{"crop_scale_min": 0.7, "translate": 0.06, "encoder_stem": "single", "fusion": "cross_attention", "fusion_encoder_norm_position": "pre", "fusion_encoder_mlp_ratio": 4, "fusion_encoder_qk_norm": true, "fusion_encoder_cross_attention_every": 1, "residual_init": "none", "optimizer": "adamw", "beta1": 0.9, "batch_size": 64, "lr_schedule": "step", "weight_decay": 0.2}
Rows from block 20 of the image encoder of a small model that answers yes/no questions on an image's attributes, named by matrix and row number. Rows with one number belong to one channel. Each number is 500 + 50 x the weight over its row's rms, rounded and kept within 0 to 999. All counts start at 0. Numbers have three digits each. After the name is the row's rms in percent of the matrix's.
After each channel's rows are labels from the 100 images, of 14976, where the channel reaches its highest value: "responds to" is what is common among them. Only what is clearly more common there than usual is listed. The data: telescope images of galaxies (Galaxy Zoo DECaLS).
# conv1: bottleneck pointwise conv (encoder.blocks.21.conv1.weight, 64x256x1x1), inputs 0-127
# conv2: growth 3x3 conv (encoder.blocks.21.conv2.weight, 16x64x3x3, transposed, each kernel summed), outputs 0-15

conv1.56 100:509616629497454549513635494470615431492557435534464471482485585514435475505595417618530452464458523532547584499498554511538499512473455471494506488455526597461518515417532396510465464483471478449490541595566474583532496481567485535478439473468539538452579490595465519467527486484428486508436537526535509528511430503535538490494646487492537493511555512577528482492498493561499479470559
conv2.56 100:418424455524440460554461513443462476493433445455
responds to: roundness: cigar-shaped

conv1.52 104:420547503506464391459455448506500512526499517533553457399557533441429484518473444560515415405532402614434470477371553504529479496490498529517562528558417604474513474487476532480481503461409547451517508545486470528456550557583510467472401422449453400411542419430552501437431566561499499416511465531509466503514424472576565493580584495487501468513489500581451557417488549569493579509499
conv2.52 114:433438458488458495433426479429461518585443505490
responds to: shape: featured or disk; edge-on disk: no; spiral arms: yes

conv1.30 097:495464489499537497478507579570559411443476455545455499453442497498491611448539505528534502478436598490535503466481455527493509548460506514478527441502486503602526516448487454508508534465477476461522471509499497494492443428515540487385443441439511504480502477519564612496561487469455487418544499443461502530486507548543515422515554520515517480463526458535545458446495448514592510435507
conv2.30 095:487428578468455527479484484454528548373529535478
responds to: roundness: round

conv1.37 093:486512525482528533534571574474522437481476536529491447511518491541462465454595451558469477488461484488539545601534512498506504482521443509517490501501518495486485581424501488472454460466471486440450488531530475529528482491532499519527469487495505532580527496511445513526538523496452494545501536513486482523450499553508480503509516482482505544479491510533549451569470480517514502500562
conv2.37 086:499521465593468404564506452503419444495465487542
responds to: roundness: in between

conv1.46 100:496433465499550495478495549520539458428533513519484525446403489441526593419529453541523497489501547470471531491480497517483550536467528503472524422470462535580541541454479449555570490537468486493572484481474557493454437401485518481403396425449509509523513469494530572482528491482435563455562498437507538496461502555523489452499527528546552514471526460526485414487539448508569476374505
conv2.46 117:459468574493418512436484491466522522379527526455
responds to: roundness: round

conv1.42 094:515501499515503526587539516519523476467474521536510459481505535552480474450560474502454448460467457472516555548540511484487456460519455501493487510491512515490477534441510520478471459473472472491448511549520476500514497475503514539508492504478489529602520473494468510508521508468493463505512510499439458520469502532512486497502507484499461505506460493502595469597447490469527504524536
conv2.42 041:479536457601474419527552492545525418485552510554
responds to: roundness: in between

conv1.43 095:462467453493615421567447537435548498483509425552481460468448507489441535452614513570513431413484614497490501544493511467468510467457443474457457473414462531562511585549512503512433536565455483478532451517517521487433475485498454572432479477451522496531560471400523575507546450513477515443570518434480521466501556583536495483488532511489495553457475458584528462556530463482634527489548
conv2.43 099:527483621513439482546487518484453571452448433524
responds to: roundness: round

conv1.25 095:488418402515503409536400492452406448454509476515526482554452490535439494515506514494427485392518448414519482539501518471471477484506504514485428485450503424475455557484494519505475448533461459541415498496380544495397487452440488493514547583545455476515479542396430459543514454474470485473524531422450499434454523477504502549414411488520490498457425450469537504547483498415490503515535
conv2.25 125:427508441484492524436557556506535403546558442518
responds to: roundness: cigar-shaped; edge-on disk: yes

conv1.18 097:468478489466436457550443485386389471481516510500514490532445510519436371476513497462499511441516428478502494571503481510490522495503495532496504508489503490427478549528529541530507401504521524514466440507443542524422554435437516511535538541568460477543490480430476371552493481502500538488453497430517544468432508489495539546487423530549538533519493542459526502539523522434488503545474
conv2.18 120:440517509496440549374546528500559481525580513491
responds to: roundness: cigar-shaped

conv1.55 096:493441461518553402515503548508532460485528433552526468458435525516498597526548486543493435411433591473516510478470479488481490494436463485446453442438479518584479540532466486461487508493450454495500447523496507489448431496486491515414436431443557527494555513417548548493519457492475504411554517394423492451503568549539427468442532500535514524401444386564519460507509405503590506405508
conv2.55 108:531483602498474489531493489455487551354497492521
responds to: roundness: round

conv1.40 096:528618603534472528465585531463567438493543453533498471467505603499465472489558395603576412453499524544497548474475531476575470509520482455511507453468530579504537523484582415517496482445507471416506522556533466565556493486507486522508442458526576588457581483551498512461514498481477525444483486502514508547523460541526553534538562479496522499518543576547430481483495473587486471459560
conv2.40 086:407446442523466457556493493473442481512406443458
responds to: roundness: in between

conv1.51 103:469511547488480510465571541532610422390499487555458493488452558509483535416601428588533500463457493491558549522530487512522485480455521491490558468531506562545544553460519414458493501506476468499498480568581495578583479442584475528436459480469531473475588411538514567532547494453481477492450512487495456519507433549519535466496640493512487442480514469557487453465460434544524448468562
conv2.51 088:494381531486427493506451554438500527446497485420
responds to: roundness: in between

conv1.1 097:499537536501491559540596565461567441475536529523499451521495544547467465482589446573539458493470495475543564566544472493494509483555411507491495478454520512448542562460553431476465461441463501433473468573551456570534483487538501520532471514512495528512562507541430522520524548480472484547494506492504474537497460535533571527504575458521485515515525529556545467562498463501501478491543
conv2.1 078:442496468574449438603493446485434462518441498502
responds to: roundness: in between

conv1.45 111:500520511570510486486540489393512499502487470514474454450457524525534438501510436491481471495491459507483478470549518470504478508506487467461458475503505533498457447451468445468461532475461486494447447491496465479525448480539465489446467480456479536532483459535513448453493459481491482524474530496469469543478511479508481481461513480471480510464528507520505458524462459483493441419485
conv2.45 057:525608518557456502521509435499516522450511605556
responds to: roundness: cigar-shaped

conv1.59 097:549525530519434507521526526507515442407476484499490467535439538563529483415549459523506466443495456491571550578549525485526453477436483490458473446502551559456497546454546452454512509479521490523500465557532494543498462423538502522485532586513532512496537527504508457564557516495477470542419562493490485510523457537525510472477545510484487499463494507535551415494487437575467466583515
conv2.59 093:444443473445380541447485531467548488489543490436
responds to: roundness: cigar-shaped

conv1.60 095:493494489531533477538551599502647436472518460575485490465506508493510586456558476538467496429447535479512562529468494517502525491450475470504499479414485553610518559439459465507480481510487457491519460513511502485501501440495518517398437435434522475504539485490573590470551450474479548429529502421472494546487489596521464462480524474493508486452468441554541454511483504589567488489522
conv2.60 085:541480597542491539561524574433525544424514457482
responds to: roundness: round

conv1.13 090:477455450504504418559445495403415453434493497539523494555423483545448427468508536494479489392540434441477506552513527532489514505514510487492462490476535473433459541478527515503515431494495498567437477502411546519408511445458522498561560540566467483527448523417428413548479465465469517467508521428473523457422477476504522537450441510521522488492476452480539491545529477444491455537511
conv2.13 123:470509477502460537378563557510549448549574495486
responds to: roundness: cigar-shaped

conv1.26 101:463582545495542532500538527501470515515504497479528489489518488436518489470467473498550463501563501513461509429516457536480575511485484536527539535529528466467533502392559451577507459463440548422511465464533476591503546540501539470533460506508544526492479509502477521473534567506492525483513457500530529489461463524441549531538478529510544536518562583488472523488533528484468489478454
conv2.26 072:390459510539556453576523478547442526512458556465
responds to: roundness: round

conv1.15 095:500538551472501543567583547457532419496489516547507502502502532554466457461575449537516460517445484485522552565538509507499512492520400519504509514481483519482508553449511460490469487471477495428483480570519456487529482469508522524533478517508503554599522478524449507508518513467475490508487530542477482511507513556503532483511553499506502531500499542562554469582505472467541466485539
conv2.15 067:476537476605457411548518456507422469493453469543
responds to: roundness: in between

conv1.24 104:469471458482488401491407468367392447467494451502461512537442483500430414479496507449459519407500455448522485522494446489450520508531505466474410462454507481445471521457519513525493425512496455500409400482415522492337464446410483502515539516551496456515445504391450432539500419467483536485452504405484510482358489483473505539364368525514505513460437490467507497508524470470487434500515
conv2.24 111:480551522512481552432599529545549442545581498543
responds to: roundness: cigar-shaped

conv1.38 106:400566508478555501489531545466512480477474489567486432388493461408515533468552379549462391401428466543438529498449497507516462462454454481484503462494389548527438547495488496505441526510430500510451469515483492482480512483597493524388379409403479425520547427473517555390546520479493491482551491487529498576512536556513448436521530490491495486490479468554514511511498485534574514393523
conv2.38 051:467579521576441417459547507483445507528477433555
responds to: roundness: in between

conv1.62 101:488633565515461496511563519448517490504539480518507474467499590455419436470510434565570445459513510566494560454513534515538461444516489501522555489518503529437548541388582402484469482460442583415558507541560439622515513468527503477496404478521572564479539478509476487447541565502466473460474483498558476540488380526527592533595538493473511476536607576522478503501516508530483468428520
conv2.62 068:389445444535477475552523503500447498565445476428
responds to: roundness: cigar-shaped

conv1.34 093:514474540467491565497542492542532503417483481529504501583480532531533529426495487535526482520463489413589512569529497489522461452397519493496490459519552503547459561459543467482500513479561472447537482520506481530528471466474488513481590547518559516466514494550490492562576483505504473545463506459494439520462474529514465455497519508539506456468515515514511493490502473508541487584510
conv2.34 137:449445511442369529446491533470534524458523522441
responds to: roundness: in between

conv1.21 099:491465450491567455547513551500565456472559464541487470439427463477494572461544490547498520441477563490526502510503476496465533510484481493506467464466454489590518546506469467545496525508431505462575470495498510470469469424505476537440427461429524525533523534460540573476537482498454518459558508442508516508463555561524464486505549481504550526459518474528505454506540465486598483453501
conv2.21 129:508464607480384497450481509474492556426485487476
responds to: roundness: round

conv1.4 091:467481461528489414538420502427436455480500493518529448557458489525476440493509525475477477413523446463502488557526524461491494464557478522467435456494504470440495546502514521517474443510494495548400474464394537520399485460438494506534539584554501478528480515449441445535500474449478501489485491440437496479434523502517539556457408493499480496455433498471529461526494478457487465534514
conv2.4 127:425512456486490530406557573517537425541555463514
responds to: roundness: cigar-shaped

conv1.6 110:537492449591461369446502475414465481505516418552456513455477525454457449509457461536436501346502438524376471449410530508536529500541502471489418495466429543458432458467488473522499475475405455489329502506438497477449440456479486485464479480507421493434487479397537439372462452490422501436461524419492497474490481480562490504424477505486514486441471495523462473454483491507461459467526
conv2.6 079:471574577463422511500524413531529521418543535498
responds to: spiral arms: yes

conv1.23 102:483422401520524357551397534438410450419512498507515473503441488535449477508515529497431479383513460446482470531499522462468524501539538484454452486445468501488437501496506544477514461542488484548405517494398540493354485467457480501514507544519470475541505530356441481547483461476457503463536513421460536432479520511512472557419383509516480482446414450454542461536521457432501465514495
conv2.23 117:450501440494508522444554561521518400576535426515
responds to: roundness: cigar-shaped; edge-on disk: yes

conv1.58 097:484466505453552556474513544567571447387515533521476551431409500483520628441530466492530527520474577459483508449526446520457518556487527492470537441521498468613550519468475480524504532489497499491609477476502513504528441432512517481426411427440520536523501528570510616449578506503438503483557485463510493511481553562504489457536553513488536517456498478527503432491547443457551478430493
conv2.58 119:485441572476411520437489487460519529381512519476
responds to: roundness: round

conv1.19 119:487500452571477395474449468447476523546524435510493491481508510409500483506431495499478490323523452528406490462338530521506519527510530502509478530516451494431457449462522487501492504511467508516468511495504516503458501463483499478489519524490468481459444495368519496413523502513463484392486459394520496499501456467538515487464489509500488507489494512467502505426507559491430455512468
conv2.19 070:410553548496402511413474432511515492506552532491
responds to: shape: featured or disk; edge-on disk: no; spiral arms: yes

conv1.63 120:485539449532478429454455486438434504493505442519480514431485499411527490485430444505438531407491439515408492415361518485531520515496505485480490505465403527408460452463489486508502492486431499472413488510440499478467505492523510456472465483479424386477511451367525465373439464498430514419472483438529509498533470491519502485478482508493507514487487503501477480449511503526470440464478
conv2.63 075:407575552496402512448526444531531513484543550508
responds to: roundness: cigar-shaped; edge-on disk: yes

conv1.47 107:531505470563479378460485495470524479535467388530464484476499546454469563485442426526532458345477526493432510431363537497530516477520522510513490506464483539489496488504524462494508520504460498475458475486510481529442494516492512432481502510515512520405484454448517507396509506496434490364446429400490503493465478511562558529486502502463504475461510524495464492394500510529450486463463
conv2.47 063:418584532480550523524453418513540481455527583524
responds to: roundness: round

conv1.41 096:497446502504545476515514530527576478419507459561495519458460474508487590477551486515466488476482571461538474494535449488462579488468469476493507440478503517622490544489461473537516514516503454449574461497475553473525452459468525546425459437461523521532502524517522564514521467468453503493533497433450542543477519557509456453475544504505540541423499445540498474522550500497623501448505
conv2.41 105:524450592467418532469492527468506566397498473467
responds to: roundness: round