config = dict(
    encoder_arch='densenet',
    model="model that answers yes/no questions on an image's attributes",
    dataset='telescope images of galaxies (Galaxy Zoo DECaLS)',
    train_examples=22083,
    image_size=64,
    crop_scale_min=0.7,
    horizontal_flip=True,
    translate=0.06,
    cutout=0.4,
    questions_per_image=8,
    encoder_norm='batchnorm',
    encoder_activation='relu',
    encoder_depths=[12, 12, 12],
    encoder_kernel_size=3,
    encoder_stem='single',
    encoder_growth_rate=16,
    fusion='cross_attention',
    fusion_encoder_width=256,
    fusion_encoder_layers=12,
    fusion_encoder_norm='layernorm',
    fusion_encoder_norm_position='pre',
    fusion_encoder_activation='gelu',
    fusion_encoder_mlp_ratio=4,
    fusion_encoder_head_dim=64,
    fusion_encoder_fused_qkv=True,
    fusion_encoder_bias='all',
    fusion_encoder_qk_norm=True,
    fusion_encoder_parallel_block=False,
    fusion_encoder_inner_norm=False,
    fusion_encoder_positions='sincos',
    fusion_encoder_cross_attention_every=1,
    init='small_normal',
    residual_init='none',
    optimizer='adamw',
    learning_rate=0.0019,
    beta1=0.9,
    beta2=0.95,
    eps=1e-08,
    max_grad_norm=3.0,
    cautious_weight_decay=True,
    max_steps=6300,
    batch_size=64,
    epochs=18.3,
    lr_schedule='step',
    warmup_steps=1260,
    weight_decay=0.2,
)
Rows from block 25 of the image encoder of a small model that answers yes/no questions on an image's attributes, named by matrix and row number. Rows with one number belong to one channel. Each number is 200 + 20 x the weight over its row's rms, rounded and kept within 0 to 999. All counts start at 0.
After each channel's rows are labels from the 100 images, of 14976, where the channel reaches its highest value: "strongest on" is what is common among them. Only what is clearly more common there than usual is listed. The data: telescope images of galaxies (Galaxy Zoo DECaLS). In brackets: how many of the 100, against the usual share in percent.
# conv1: bottleneck pointwise conv (encoder.blocks.27.conv1.weight, 64x176x1x1), inputs 0-87
# conv2: growth 3x3 conv (encoder.blocks.27.conv2.weight, 16x64x3x3, transposed, each kernel summed), outputs 0-15

conv1.47,206,198,196,182,218,175,190,205,196,195,216,215,213,201,188,175,177,200,187,170,191,196,176,194,172,194,188,163,198,221,211,210,232,165,204,236,212,201,196,240,181,187,166,200,195,193,238,236,212,244,207,196,191,187,243,233,182,198,191,194,240,196,199,187,191,215,196,195,200,183,198,188,194,191,194,193,182,177,226,215,182,177,183,215,185,184,219,189
conv2.47,182,219,212,203,172,191,235,184,231,170,193,203,176,205,215,179
strongest on: edge-on disk: no (91 vs 24.7); shape: featured or disk (91 vs 30.4); spiral arms: yes (80 vs 18.8)

conv1.16,204,192,166,193,230,188,163,182,190,192,221,197,197,189,186,182,176,181,181,156,184,189,166,181,186,192,198,189,183,201,218,171,233,181,203,222,180,176,174,226,184,174,174,210,184,189,241,224,202,225,209,182,209,182,236,236,198,219,176,188,227,213,183,177,187,221,192,180,200,196,193,197,195,195,170,183,189,166,215,212,188,172,192,204,165,204,221,183
conv2.16,181,224,204,204,189,193,237,174,230,178,175,210,181,203,226,195
strongest on: edge-on disk: no (95 vs 24.7); shape: featured or disk (95 vs 30.4); spiral arms: yes (87 vs 18.8)

conv1.19,193,197,179,190,231,170,191,192,183,190,226,216,205,180,188,193,185,182,198,176,189,185,184,179,185,203,205,183,193,217,225,178,225,177,209,221,185,198,182,228,196,186,172,205,174,192,235,231,204,259,214,176,205,196,237,241,191,224,187,182,229,205,186,176,172,210,188,207,211,181,186,204,202,184,179,186,190,183,222,219,184,178,201,210,180,191,237,182
conv2.19,182,225,216,209,184,193,235,174,226,171,176,201,177,197,213,190
strongest on: edge-on disk: no (95 vs 24.7); shape: featured or disk (95 vs 30.4); spiral arms: yes (86 vs 18.8)

conv1.4,194,201,188,187,227,170,196,197,189,195,217,223,210,204,182,181,189,186,191,182,182,186,179,182,198,205,203,186,197,222,227,202,216,188,212,235,196,200,178,241,183,189,167,204,193,190,226,235,208,272,206,172,204,194,229,254,195,204,164,177,217,206,185,184,177,201,186,199,196,192,191,205,200,185,184,178,183,177,229,220,204,174,202,206,193,196,260,181
conv2.4,177,216,222,215,177,192,235,179,218,169,178,194,175,202,211,190
strongest on: edge-on disk: no (95 vs 24.7); shape: featured or disk (95 vs 30.4); spiral arms: yes (86 vs 18.8)

conv1.38,203,185,166,195,221,176,165,191,191,167,202,203,197,169,163,188,188,185,201,183,177,173,184,168,189,170,180,197,185,208,208,163,225,179,220,213,176,184,188,222,187,178,179,203,186,212,208,226,190,207,198,186,208,197,223,200,206,205,181,170,208,225,195,160,174,242,187,198,199,189,184,196,183,194,154,182,177,163,204,213,191,174,203,200,155,179,201,165
conv2.38,183,218,199,207,224,188,230,184,219,219,181,238,183,195,232,200
strongest on: shape: featured or disk (99 vs 30.4); edge-on disk: no (98 vs 24.7); spiral arms: yes (88 vs 18.8)

conv1.0,180,217,202,188,167,195,195,209,172,205,166,167,166,217,202,185,212,213,175,204,204,204,203,190,192,157,164,210,192,176,163,192,185,205,167,150,202,203,160,156,204,208,209,170,206,211,184,151,180,169,176,207,167,176,184,165,170,204,197,164,178,187,168,215,201,182,178,198,179,197,211,182,166,211,199,193,183,205,174,171,200,207,208,169,211,213,164,206
conv2.0,216,199,211,218,201,207,207,239,212,190,245,209,204,195,219,163
strongest on: shape: featured or disk (65 vs 30.4); edge-on disk: no (53 vs 24.7); spiral arms: yes (42 vs 18.8)

conv1.1,195,194,179,185,234,166,178,184,184,187,221,208,202,189,184,203,187,169,190,166,183,197,184,191,198,204,195,189,194,221,221,189,219,176,206,225,189,182,184,230,195,185,164,209,182,204,232,244,196,239,202,199,202,191,226,245,192,215,171,188,242,201,195,190,175,208,191,204,205,186,185,196,192,192,173,184,190,176,218,222,186,190,196,205,183,205,228,182
conv2.1,180,225,212,208,184,188,238,177,226,175,177,201,177,196,218,193
strongest on: edge-on disk: no (95 vs 24.7); shape: featured or disk (95 vs 30.4); spiral arms: yes (87 vs 18.8)

conv1.15,212,215,192,206,200,188,195,171,229,186,212,215,218,184,180,182,196,201,199,200,208,223,174,194,181,218,215,208,199,206,218,188,199,189,205,218,200,189,254,213,203,218,171,211,213,230,199,214,214,195,200,192,210,252,197,206,225,205,188,270,213,185,241,207,266,166,216,196,221,222,241,227,190,199,194,193,229,193,198,213,184,208,210,203,181,236,206,190
conv2.15,204,192,189,188,158,193,184,202,191,170,212,160,184,209,170,191
strongest on: roundness: round (53 vs 20.3)

conv1.9,215,210,175,206,205,187,192,198,244,194,213,208,242,197,197,179,202,193,183,209,198,189,199,195,180,212,200,216,179,214,222,199,202,206,208,219,196,202,286,207,188,196,196,202,197,214,208,193,209,191,228,186,193,240,201,197,214,217,203,280,197,187,271,184,244,187,228,200,235,219,225,239,200,205,180,158,240,187,191,210,184,208,207,207,188,190,200,191
conv2.9,210,189,187,188,168,198,187,220,189,167,221,158,197,213,175,190
strongest on: roundness: round (56 vs 20.3)

conv1.7,207,167,181,226,204,190,175,172,189,206,198,170,167,202,162,171,202,185,212,204,193,192,184,185,160,176,188,196,204,184,190,187,216,164,210,192,180,182,187,186,220,203,194,195,193,206,210,180,201,191,169,191,211,181,225,207,203,181,171,186,199,255,185,186,196,256,193,213,179,179,165,187,184,199,187,206,186,176,223,217,215,179,196,204,165,185,191,174
conv2.7,196,198,184,209,226,185,206,183,207,232,188,252,190,198,224,187
strongest on: shape: featured or disk (68 vs 30.4); edge-on disk: yes (58 vs 5.2); roundness: cigar-shaped (32 vs 8.1)

conv1.59,200,190,181,189,236,183,189,211,191,184,208,229,215,195,190,187,186,205,216,180,189,194,185,192,185,209,202,186,194,202,208,190,245,179,219,248,199,199,181,235,183,191,187,214,198,187,217,230,203,257,206,190,219,190,241,255,196,204,183,189,241,208,182,207,182,218,186,205,188,182,189,203,213,187,193,174,179,175,220,242,200,199,184,214,185,183,246,188
conv2.59,174,202,220,218,184,196,239,175,215,172,173,205,174,198,204,185
strongest on: edge-on disk: no (94 vs 24.7); shape: featured or disk (94 vs 30.4); spiral arms: yes (85 vs 18.8)

conv1.12,173,194,216,215,182,204,190,176,175,212,168,185,162,199,210,221,209,200,190,171,206,198,221,186,219,208,196,177,197,171,182,197,160,218,196,179,182,189,178,158,198,204,214,196,198,198,161,163,184,162,163,218,206,162,194,165,211,201,203,156,162,195,172,196,180,200,203,202,167,181,208,200,198,209,192,207,171,222,174,180,211,201,194,214,205,198,170,212
conv2.12,218,190,204,215,207,192,213,237,207,185,239,213,178,222,216,170
strongest on: roundness: in between (80 vs 33.9)

conv1.41,205,189,167,200,243,168,181,196,172,172,216,215,200,179,165,192,189,193,211,186,190,186,200,172,181,190,191,188,188,201,216,155,241,184,230,215,186,181,172,223,206,194,163,216,196,195,207,228,208,226,193,170,213,186,213,233,197,203,171,184,219,221,190,179,181,224,180,194,178,184,184,196,200,200,170,184,187,161,225,218,196,178,193,210,155,184,226,172
conv2.41,177,210,217,217,208,186,233,171,209,200,170,221,170,191,219,185
strongest on: edge-on disk: no (95 vs 24.7); shape: featured or disk (95 vs 30.4); spiral arms: yes (88 vs 18.8)

conv1.45,171,139,192,216,211,184,197,193,165,214,207,202,185,196,196,209,208,196,190,193,198,200,207,182,200,172,201,195,181,189,200,199,209,188,209,199,197,192,177,193,185,203,198,206,201,179,210,198,199,205,186,201,199,184,226,209,195,187,181,163,206,220,183,192,156,238,187,208,176,175,135,172,189,193,186,203,170,194,221,201,215,192,176,200,171,156,194,186
conv2.45,201,198,187,211,220,174,225,210,213,223,211,238,180,211,234,180
strongest on: edge-on disk: no (99 vs 24.7); shape: featured or disk (99 vs 30.4); spiral arms: yes (90 vs 18.8)

conv1.49,212,226,212,217,217,218,225,200,227,211,215,258,225,202,208,175,180,214,210,215,215,227,212,213,203,226,207,220,206,213,245,217,226,209,217,244,205,221,219,228,199,206,204,232,215,196,204,229,209,235,208,214,218,205,180,230,214,206,223,224,230,181,220,224,227,156,209,193,194,212,245,245,238,209,225,220,216,216,217,216,212,215,199,212,212,213,222,218
conv2.49,192,197,210,199,151,199,201,192,196,154,197,173,183,203,179,188
strongest on: edge-on disk: no (73 vs 24.7); shape: featured or disk (73 vs 30.4); spiral arms: yes (62 vs 18.8)

conv1.52,202,204,200,194,154,204,214,196,179,180,192,177,184,194,216,181,193,194,169,174,191,194,196,197,190,171,185,165,210,171,157,204,167,196,153,182,190,216,193,173,210,204,190,168,199,218,181,168,198,179,180,207,159,203,190,177,173,198,203,179,178,157,186,197,210,156,171,204,213,214,219,186,183,200,198,210,184,191,209,184,204,184,206,159,221,222,168,212
conv2.52,219,199,212,230,211,251,200,194,213,206,220,233,208,201,221,200
strongest on: roundness: round (62 vs 20.3)