python train.py --train_examples=22083 --image_size=64 --crop_scale_min=0.7 --cutout=0.4 --encoder_depths=[12, 12, 12] --encoder_growth_rate=16 --fusion_encoder_head_dim=64 --fusion_encoder_fused_qkv=true --fusion_encoder_parallel_block=false --fusion_encoder_positions="sincos" --optimizer="adamw" --grad_clip=3.0 --steps=6300 --warmup_steps=1260 --weight_decay=0.2
Rows from block 20 of the image encoder of a small model that answers yes/no questions on an image's attributes, named by matrix and row number. Rows with one number belong to one channel. Each number is 500 + 50 x the weight over its row's rms, rounded and kept within 0 to 999. All counts start at 0. Numbers have three digits each.
Before each channel's rows are labels from the 100 images, of 14976, where the channel reaches its highest value: "patch colour" is the nearest of a few named colours to the mean colour under the peak. Only what is clearly more common there than usual is listed. The data: telescope images of galaxies (Galaxy Zoo DECaLS).
# conv1: bottleneck pointwise conv (encoder.blocks.21.conv1.weight, 64x256x1x1), inputs 0-127
# conv2: growth 3x3 conv (encoder.blocks.21.conv2.weight, 16x64x3x3, transposed, each kernel summed), outputs 0-15

patch colour: grey
conv1.27:455504478465500491422512561577527507530544453495528511386504478438465599507515455537546495483443579453440495435408468527408534540499488520531520535505449487518546525522493535548534494505432453520508417501498557527465527521500530415474395451440525501426486563516504547420556472512388528407486482404529510446485487539470515471471535548538573457531524487528475532415560502442522543393434
conv2.27:395476580492498510467487438496519545398516557480

patch colour: brown
conv1.11:490377377478529470519422527408489486473520527526525529490506440519490437541532500495426540443460449438506498536541464539414557508496533538508460562455486460522399508490481564562533444555446465536454430496389539449420526506445530501398503487473463465538506510425432507492491508532429563492493479451515540445388500503508448443468439534571544544532505394487535532521554550424516538492500
conv2.11:478508539555415544373555522514537486547541516483

patch colour: grey
conv1.2:449522511492557473426523527456508524506487395480493538463492535412436525473506483537540486451478530482490494441464448543423541510510511497516498498470489468463533528513569573579506508508432539491482392465508546541443509512483512438535462492506562550442470518466465507470572527519446494429466475408567549459515490516457551530476502541537530542564569538479435529421565508486473518424425
conv2.2:396544563530548517521506456558504557524529595513

patch colour: grey; pink
conv1.17:545482512505459546511530524551525430381452516546492487553454488538526537385525489514498489510459520433579523552533490481502458504410510476504504419545519492556493546399542410486521514481567475443597478520494466518525461445497494513455519510474511549465517496555501525536538514494491465530481520455502453512472470520536436470487572516498513487493530483525517476498476455498536443504513
conv2.17:453447518446377533434497532464529542463520522438

patch colour: grey
conv1.31:473544519481495532510562498459549473538528506543508490471494519502494474483611437542486473533506527534539520567533489507500522475502447534516502499484494503490532549464503452507468485491449471419492477555503476512562504469509540572490440478493508512546545512511471537521532540532458526547503519542524510484502431548495530477504560538518534522500550517566518496564506491517539493496526
conv2.31:476507483568487407558477452480402476473417473522

patch colour: grey
conv1.16:506528523521394506512515523481460467430478513528473444555470529515569463449504531517492494513520464488543521577510502472513426477497458505498494483534536515490503539502560473441500497484528501490512468513500490553481453440503486482557556575596504522484534522534492439542530483487496444497423530487499420568476484478520506522522511458496452457497524508488511474499437460504496471567505
conv2.16:414499501426425556404518549515551502493543493458

patch colour: grey
conv1.8:491485521557435512499547512532502455423477517527493465584477547514570484438517525509490505503489473470543546549511504502515448482437514501509529471529575515508501561453562473465491479467527490481497500519514482514508482447493498468510587593560542533476518508547519487537544498488481495510456513492501434559494459495521501517494504477505493452509545495517535491509471478511480494531526
conv2.8:423486487424412549403509544499547502491535480450

patch colour: brown; grey
conv1.28:466491449482397417554423507396403496516502491516499469549562495522415391515514519474463474426518482519476506553497489514470510492500494515498527504485491496381464537501507545504495460501477528511472481543427525502381550507473499481514544538536458461538479485390504390548479521501509527477389525437495479492449435489519505541536449498529482506543516519480551520553526552503507508551513
conv2.28:444504559475430543388521543497565484529576506493

patch colour: grey
conv1.44:461520505494486544493510545548522558493533499491529557419491477455509567456522450498556526509459555518451457440444446580450557555533537555570565524489472502513596525516500532594552520494413560539561444471535557518465528525529570442490408481473525504445488535525502571425529530545464547419484469444604525488518511516487536491531524534549567520555565494523503519469574534417503522397460
conv2.44:377471551485455500436500465500495543444491555424

patch colour: brown; grey
conv1.7:466530486483454463556491494439472468424451518510473456536438490524502428453518487498499461469515388466513519577520466465482475433473476487498511449530487517470479539463508521463463414500498520521484452501456489526444457425486489512542529558529481478496486498483505431524505496448491485488445493469481499523484510517515497502515466489499479479498524556486522439548458434462492477525495
conv2.7:481523524484426535420567528523569496514596560540

patch colour: grey
conv1.36:499535534471505560539579553486515433483510512548495496514493514558488490473595455547484482530462482501511547611531485516491500492523409516477503489487496514479500597435503462488491475487478460408479473592518476526546493498527523535532465497489531528608534501543441517538529494474475518547497532550470472508465487559486497507487557491515475514480508532533550457560486479503548481512562
conv2.36:476519470584471394559488449499421461484448478540

patch colour: grey
conv1.48:510462394460547473516420509516476477523543633481460489475487434511446559470414601471485512526550453483430470474499481506495512506482542475473499485538441492480559457544449589520490393579443478611512542435493600511460557444503525409438466505459428483507504477468495575481447468486415514493495483531495494455531513487484561465493472488496525515526465501467524506507544496446444513436480
conv2.48:425495536438463465429428467465491497412478510424

patch colour: grey
conv1.32:494559540497472511519512523467497513416451512533491442533537546504554454433536480548562452465512459479503562556497498472488446412505452439524504496476513510472529567487596519424495471480510528504493471509547449582511533483471503479509530556548577512524527475510404471502562532444457433454477478462529387517486515549453530527477510488495454512575512532506484506500447498473479496501512
conv2.32:351473479455393501473505504520492476487524506477

patch colour: grey
conv1.54:460520533470515517546512521515496552507530513482526507442523463439518515482492485514537516530494513514432468437492438573461579527540501548561528512498495467474565491480524559561547474493458542504528455474521546521504527495520548481506438500492499508474480571532468534427507552516481585474492485477552502488484523518454509520527492538531559534547536538470497522528556501475478512461456
conv2.54:381455559498472476460488458513482562496463558420

patch colour: grey
conv1.9:492506510530381521522534521455477471436444521530487475560472529549527428422510511483511517504503433504542515581558510458499440443481439485494452470513521566477480533472529505437504489484521519511486471542483504531481459476505456505529549570590474508499508498525501460581506515437488453528445523467469404553479490515534513516516471462481447471480481518511517470516452476505473508564519
conv2.9:439508488431397541410528528516559487497568522481

patch colour: brown
conv1.29:416502469490488367466426499375421460480493434509487488520458495460430421487517490469427494377497459483484471537448468489461511495521499471490448471456481510471436530486507529499493423480493478530446390460439512477309438452474486461512553529524486459473443488419484445489481453483475516453446478354478521470393482489480518563406404505519540486469479485477476456504487464533505465516481
conv2.29:485562583496469542451580506547559449526566487563

patch colour: grey
conv1.14:558532544526416493496522485525519463417473443522529452591477560547532529450557488544571468477453476529573504531534527543515478456435534528472498522502546573471520530458573509472487472466560524463505512534538490561536511470575533546512580580532552540466549480519545498556546527510513499527434552466495479513536474499545507483475552524527530491503475506548542495513490502510492505543520
conv2.14:385438456465398523477493507465533475464530519448

patch colour: grey
conv1.5:533532539540438516413566469452541501497506365500515412502530535512444480499541436549555448409462529536537574473507485487535444475509492494514502518493545543558490510492565501464453531489492497452462429498549442558503509508478502463516492525518578553408480487532555509487548524520455453520424482435482418529496410529498498502469563481471489398492453498525421504457450497556495520511496
conv2.5:473448412508449493508512622435514455538513452473

patch colour: grey; pink
conv1.39:484499503527447537507568493535547470434484512553474478535478528545501552434566444557507487506475503441563542562558511497504470520441505502509508455481529519532510556427544441479552504514541483475535496544502447518525482429510506521485543528509539503491538483526506494543559502511486488500458552481533453528488473538536485455505533518520504495472530480546504483487476438524524462535502
conv2.39:475446519441383559483488537469559527444550534457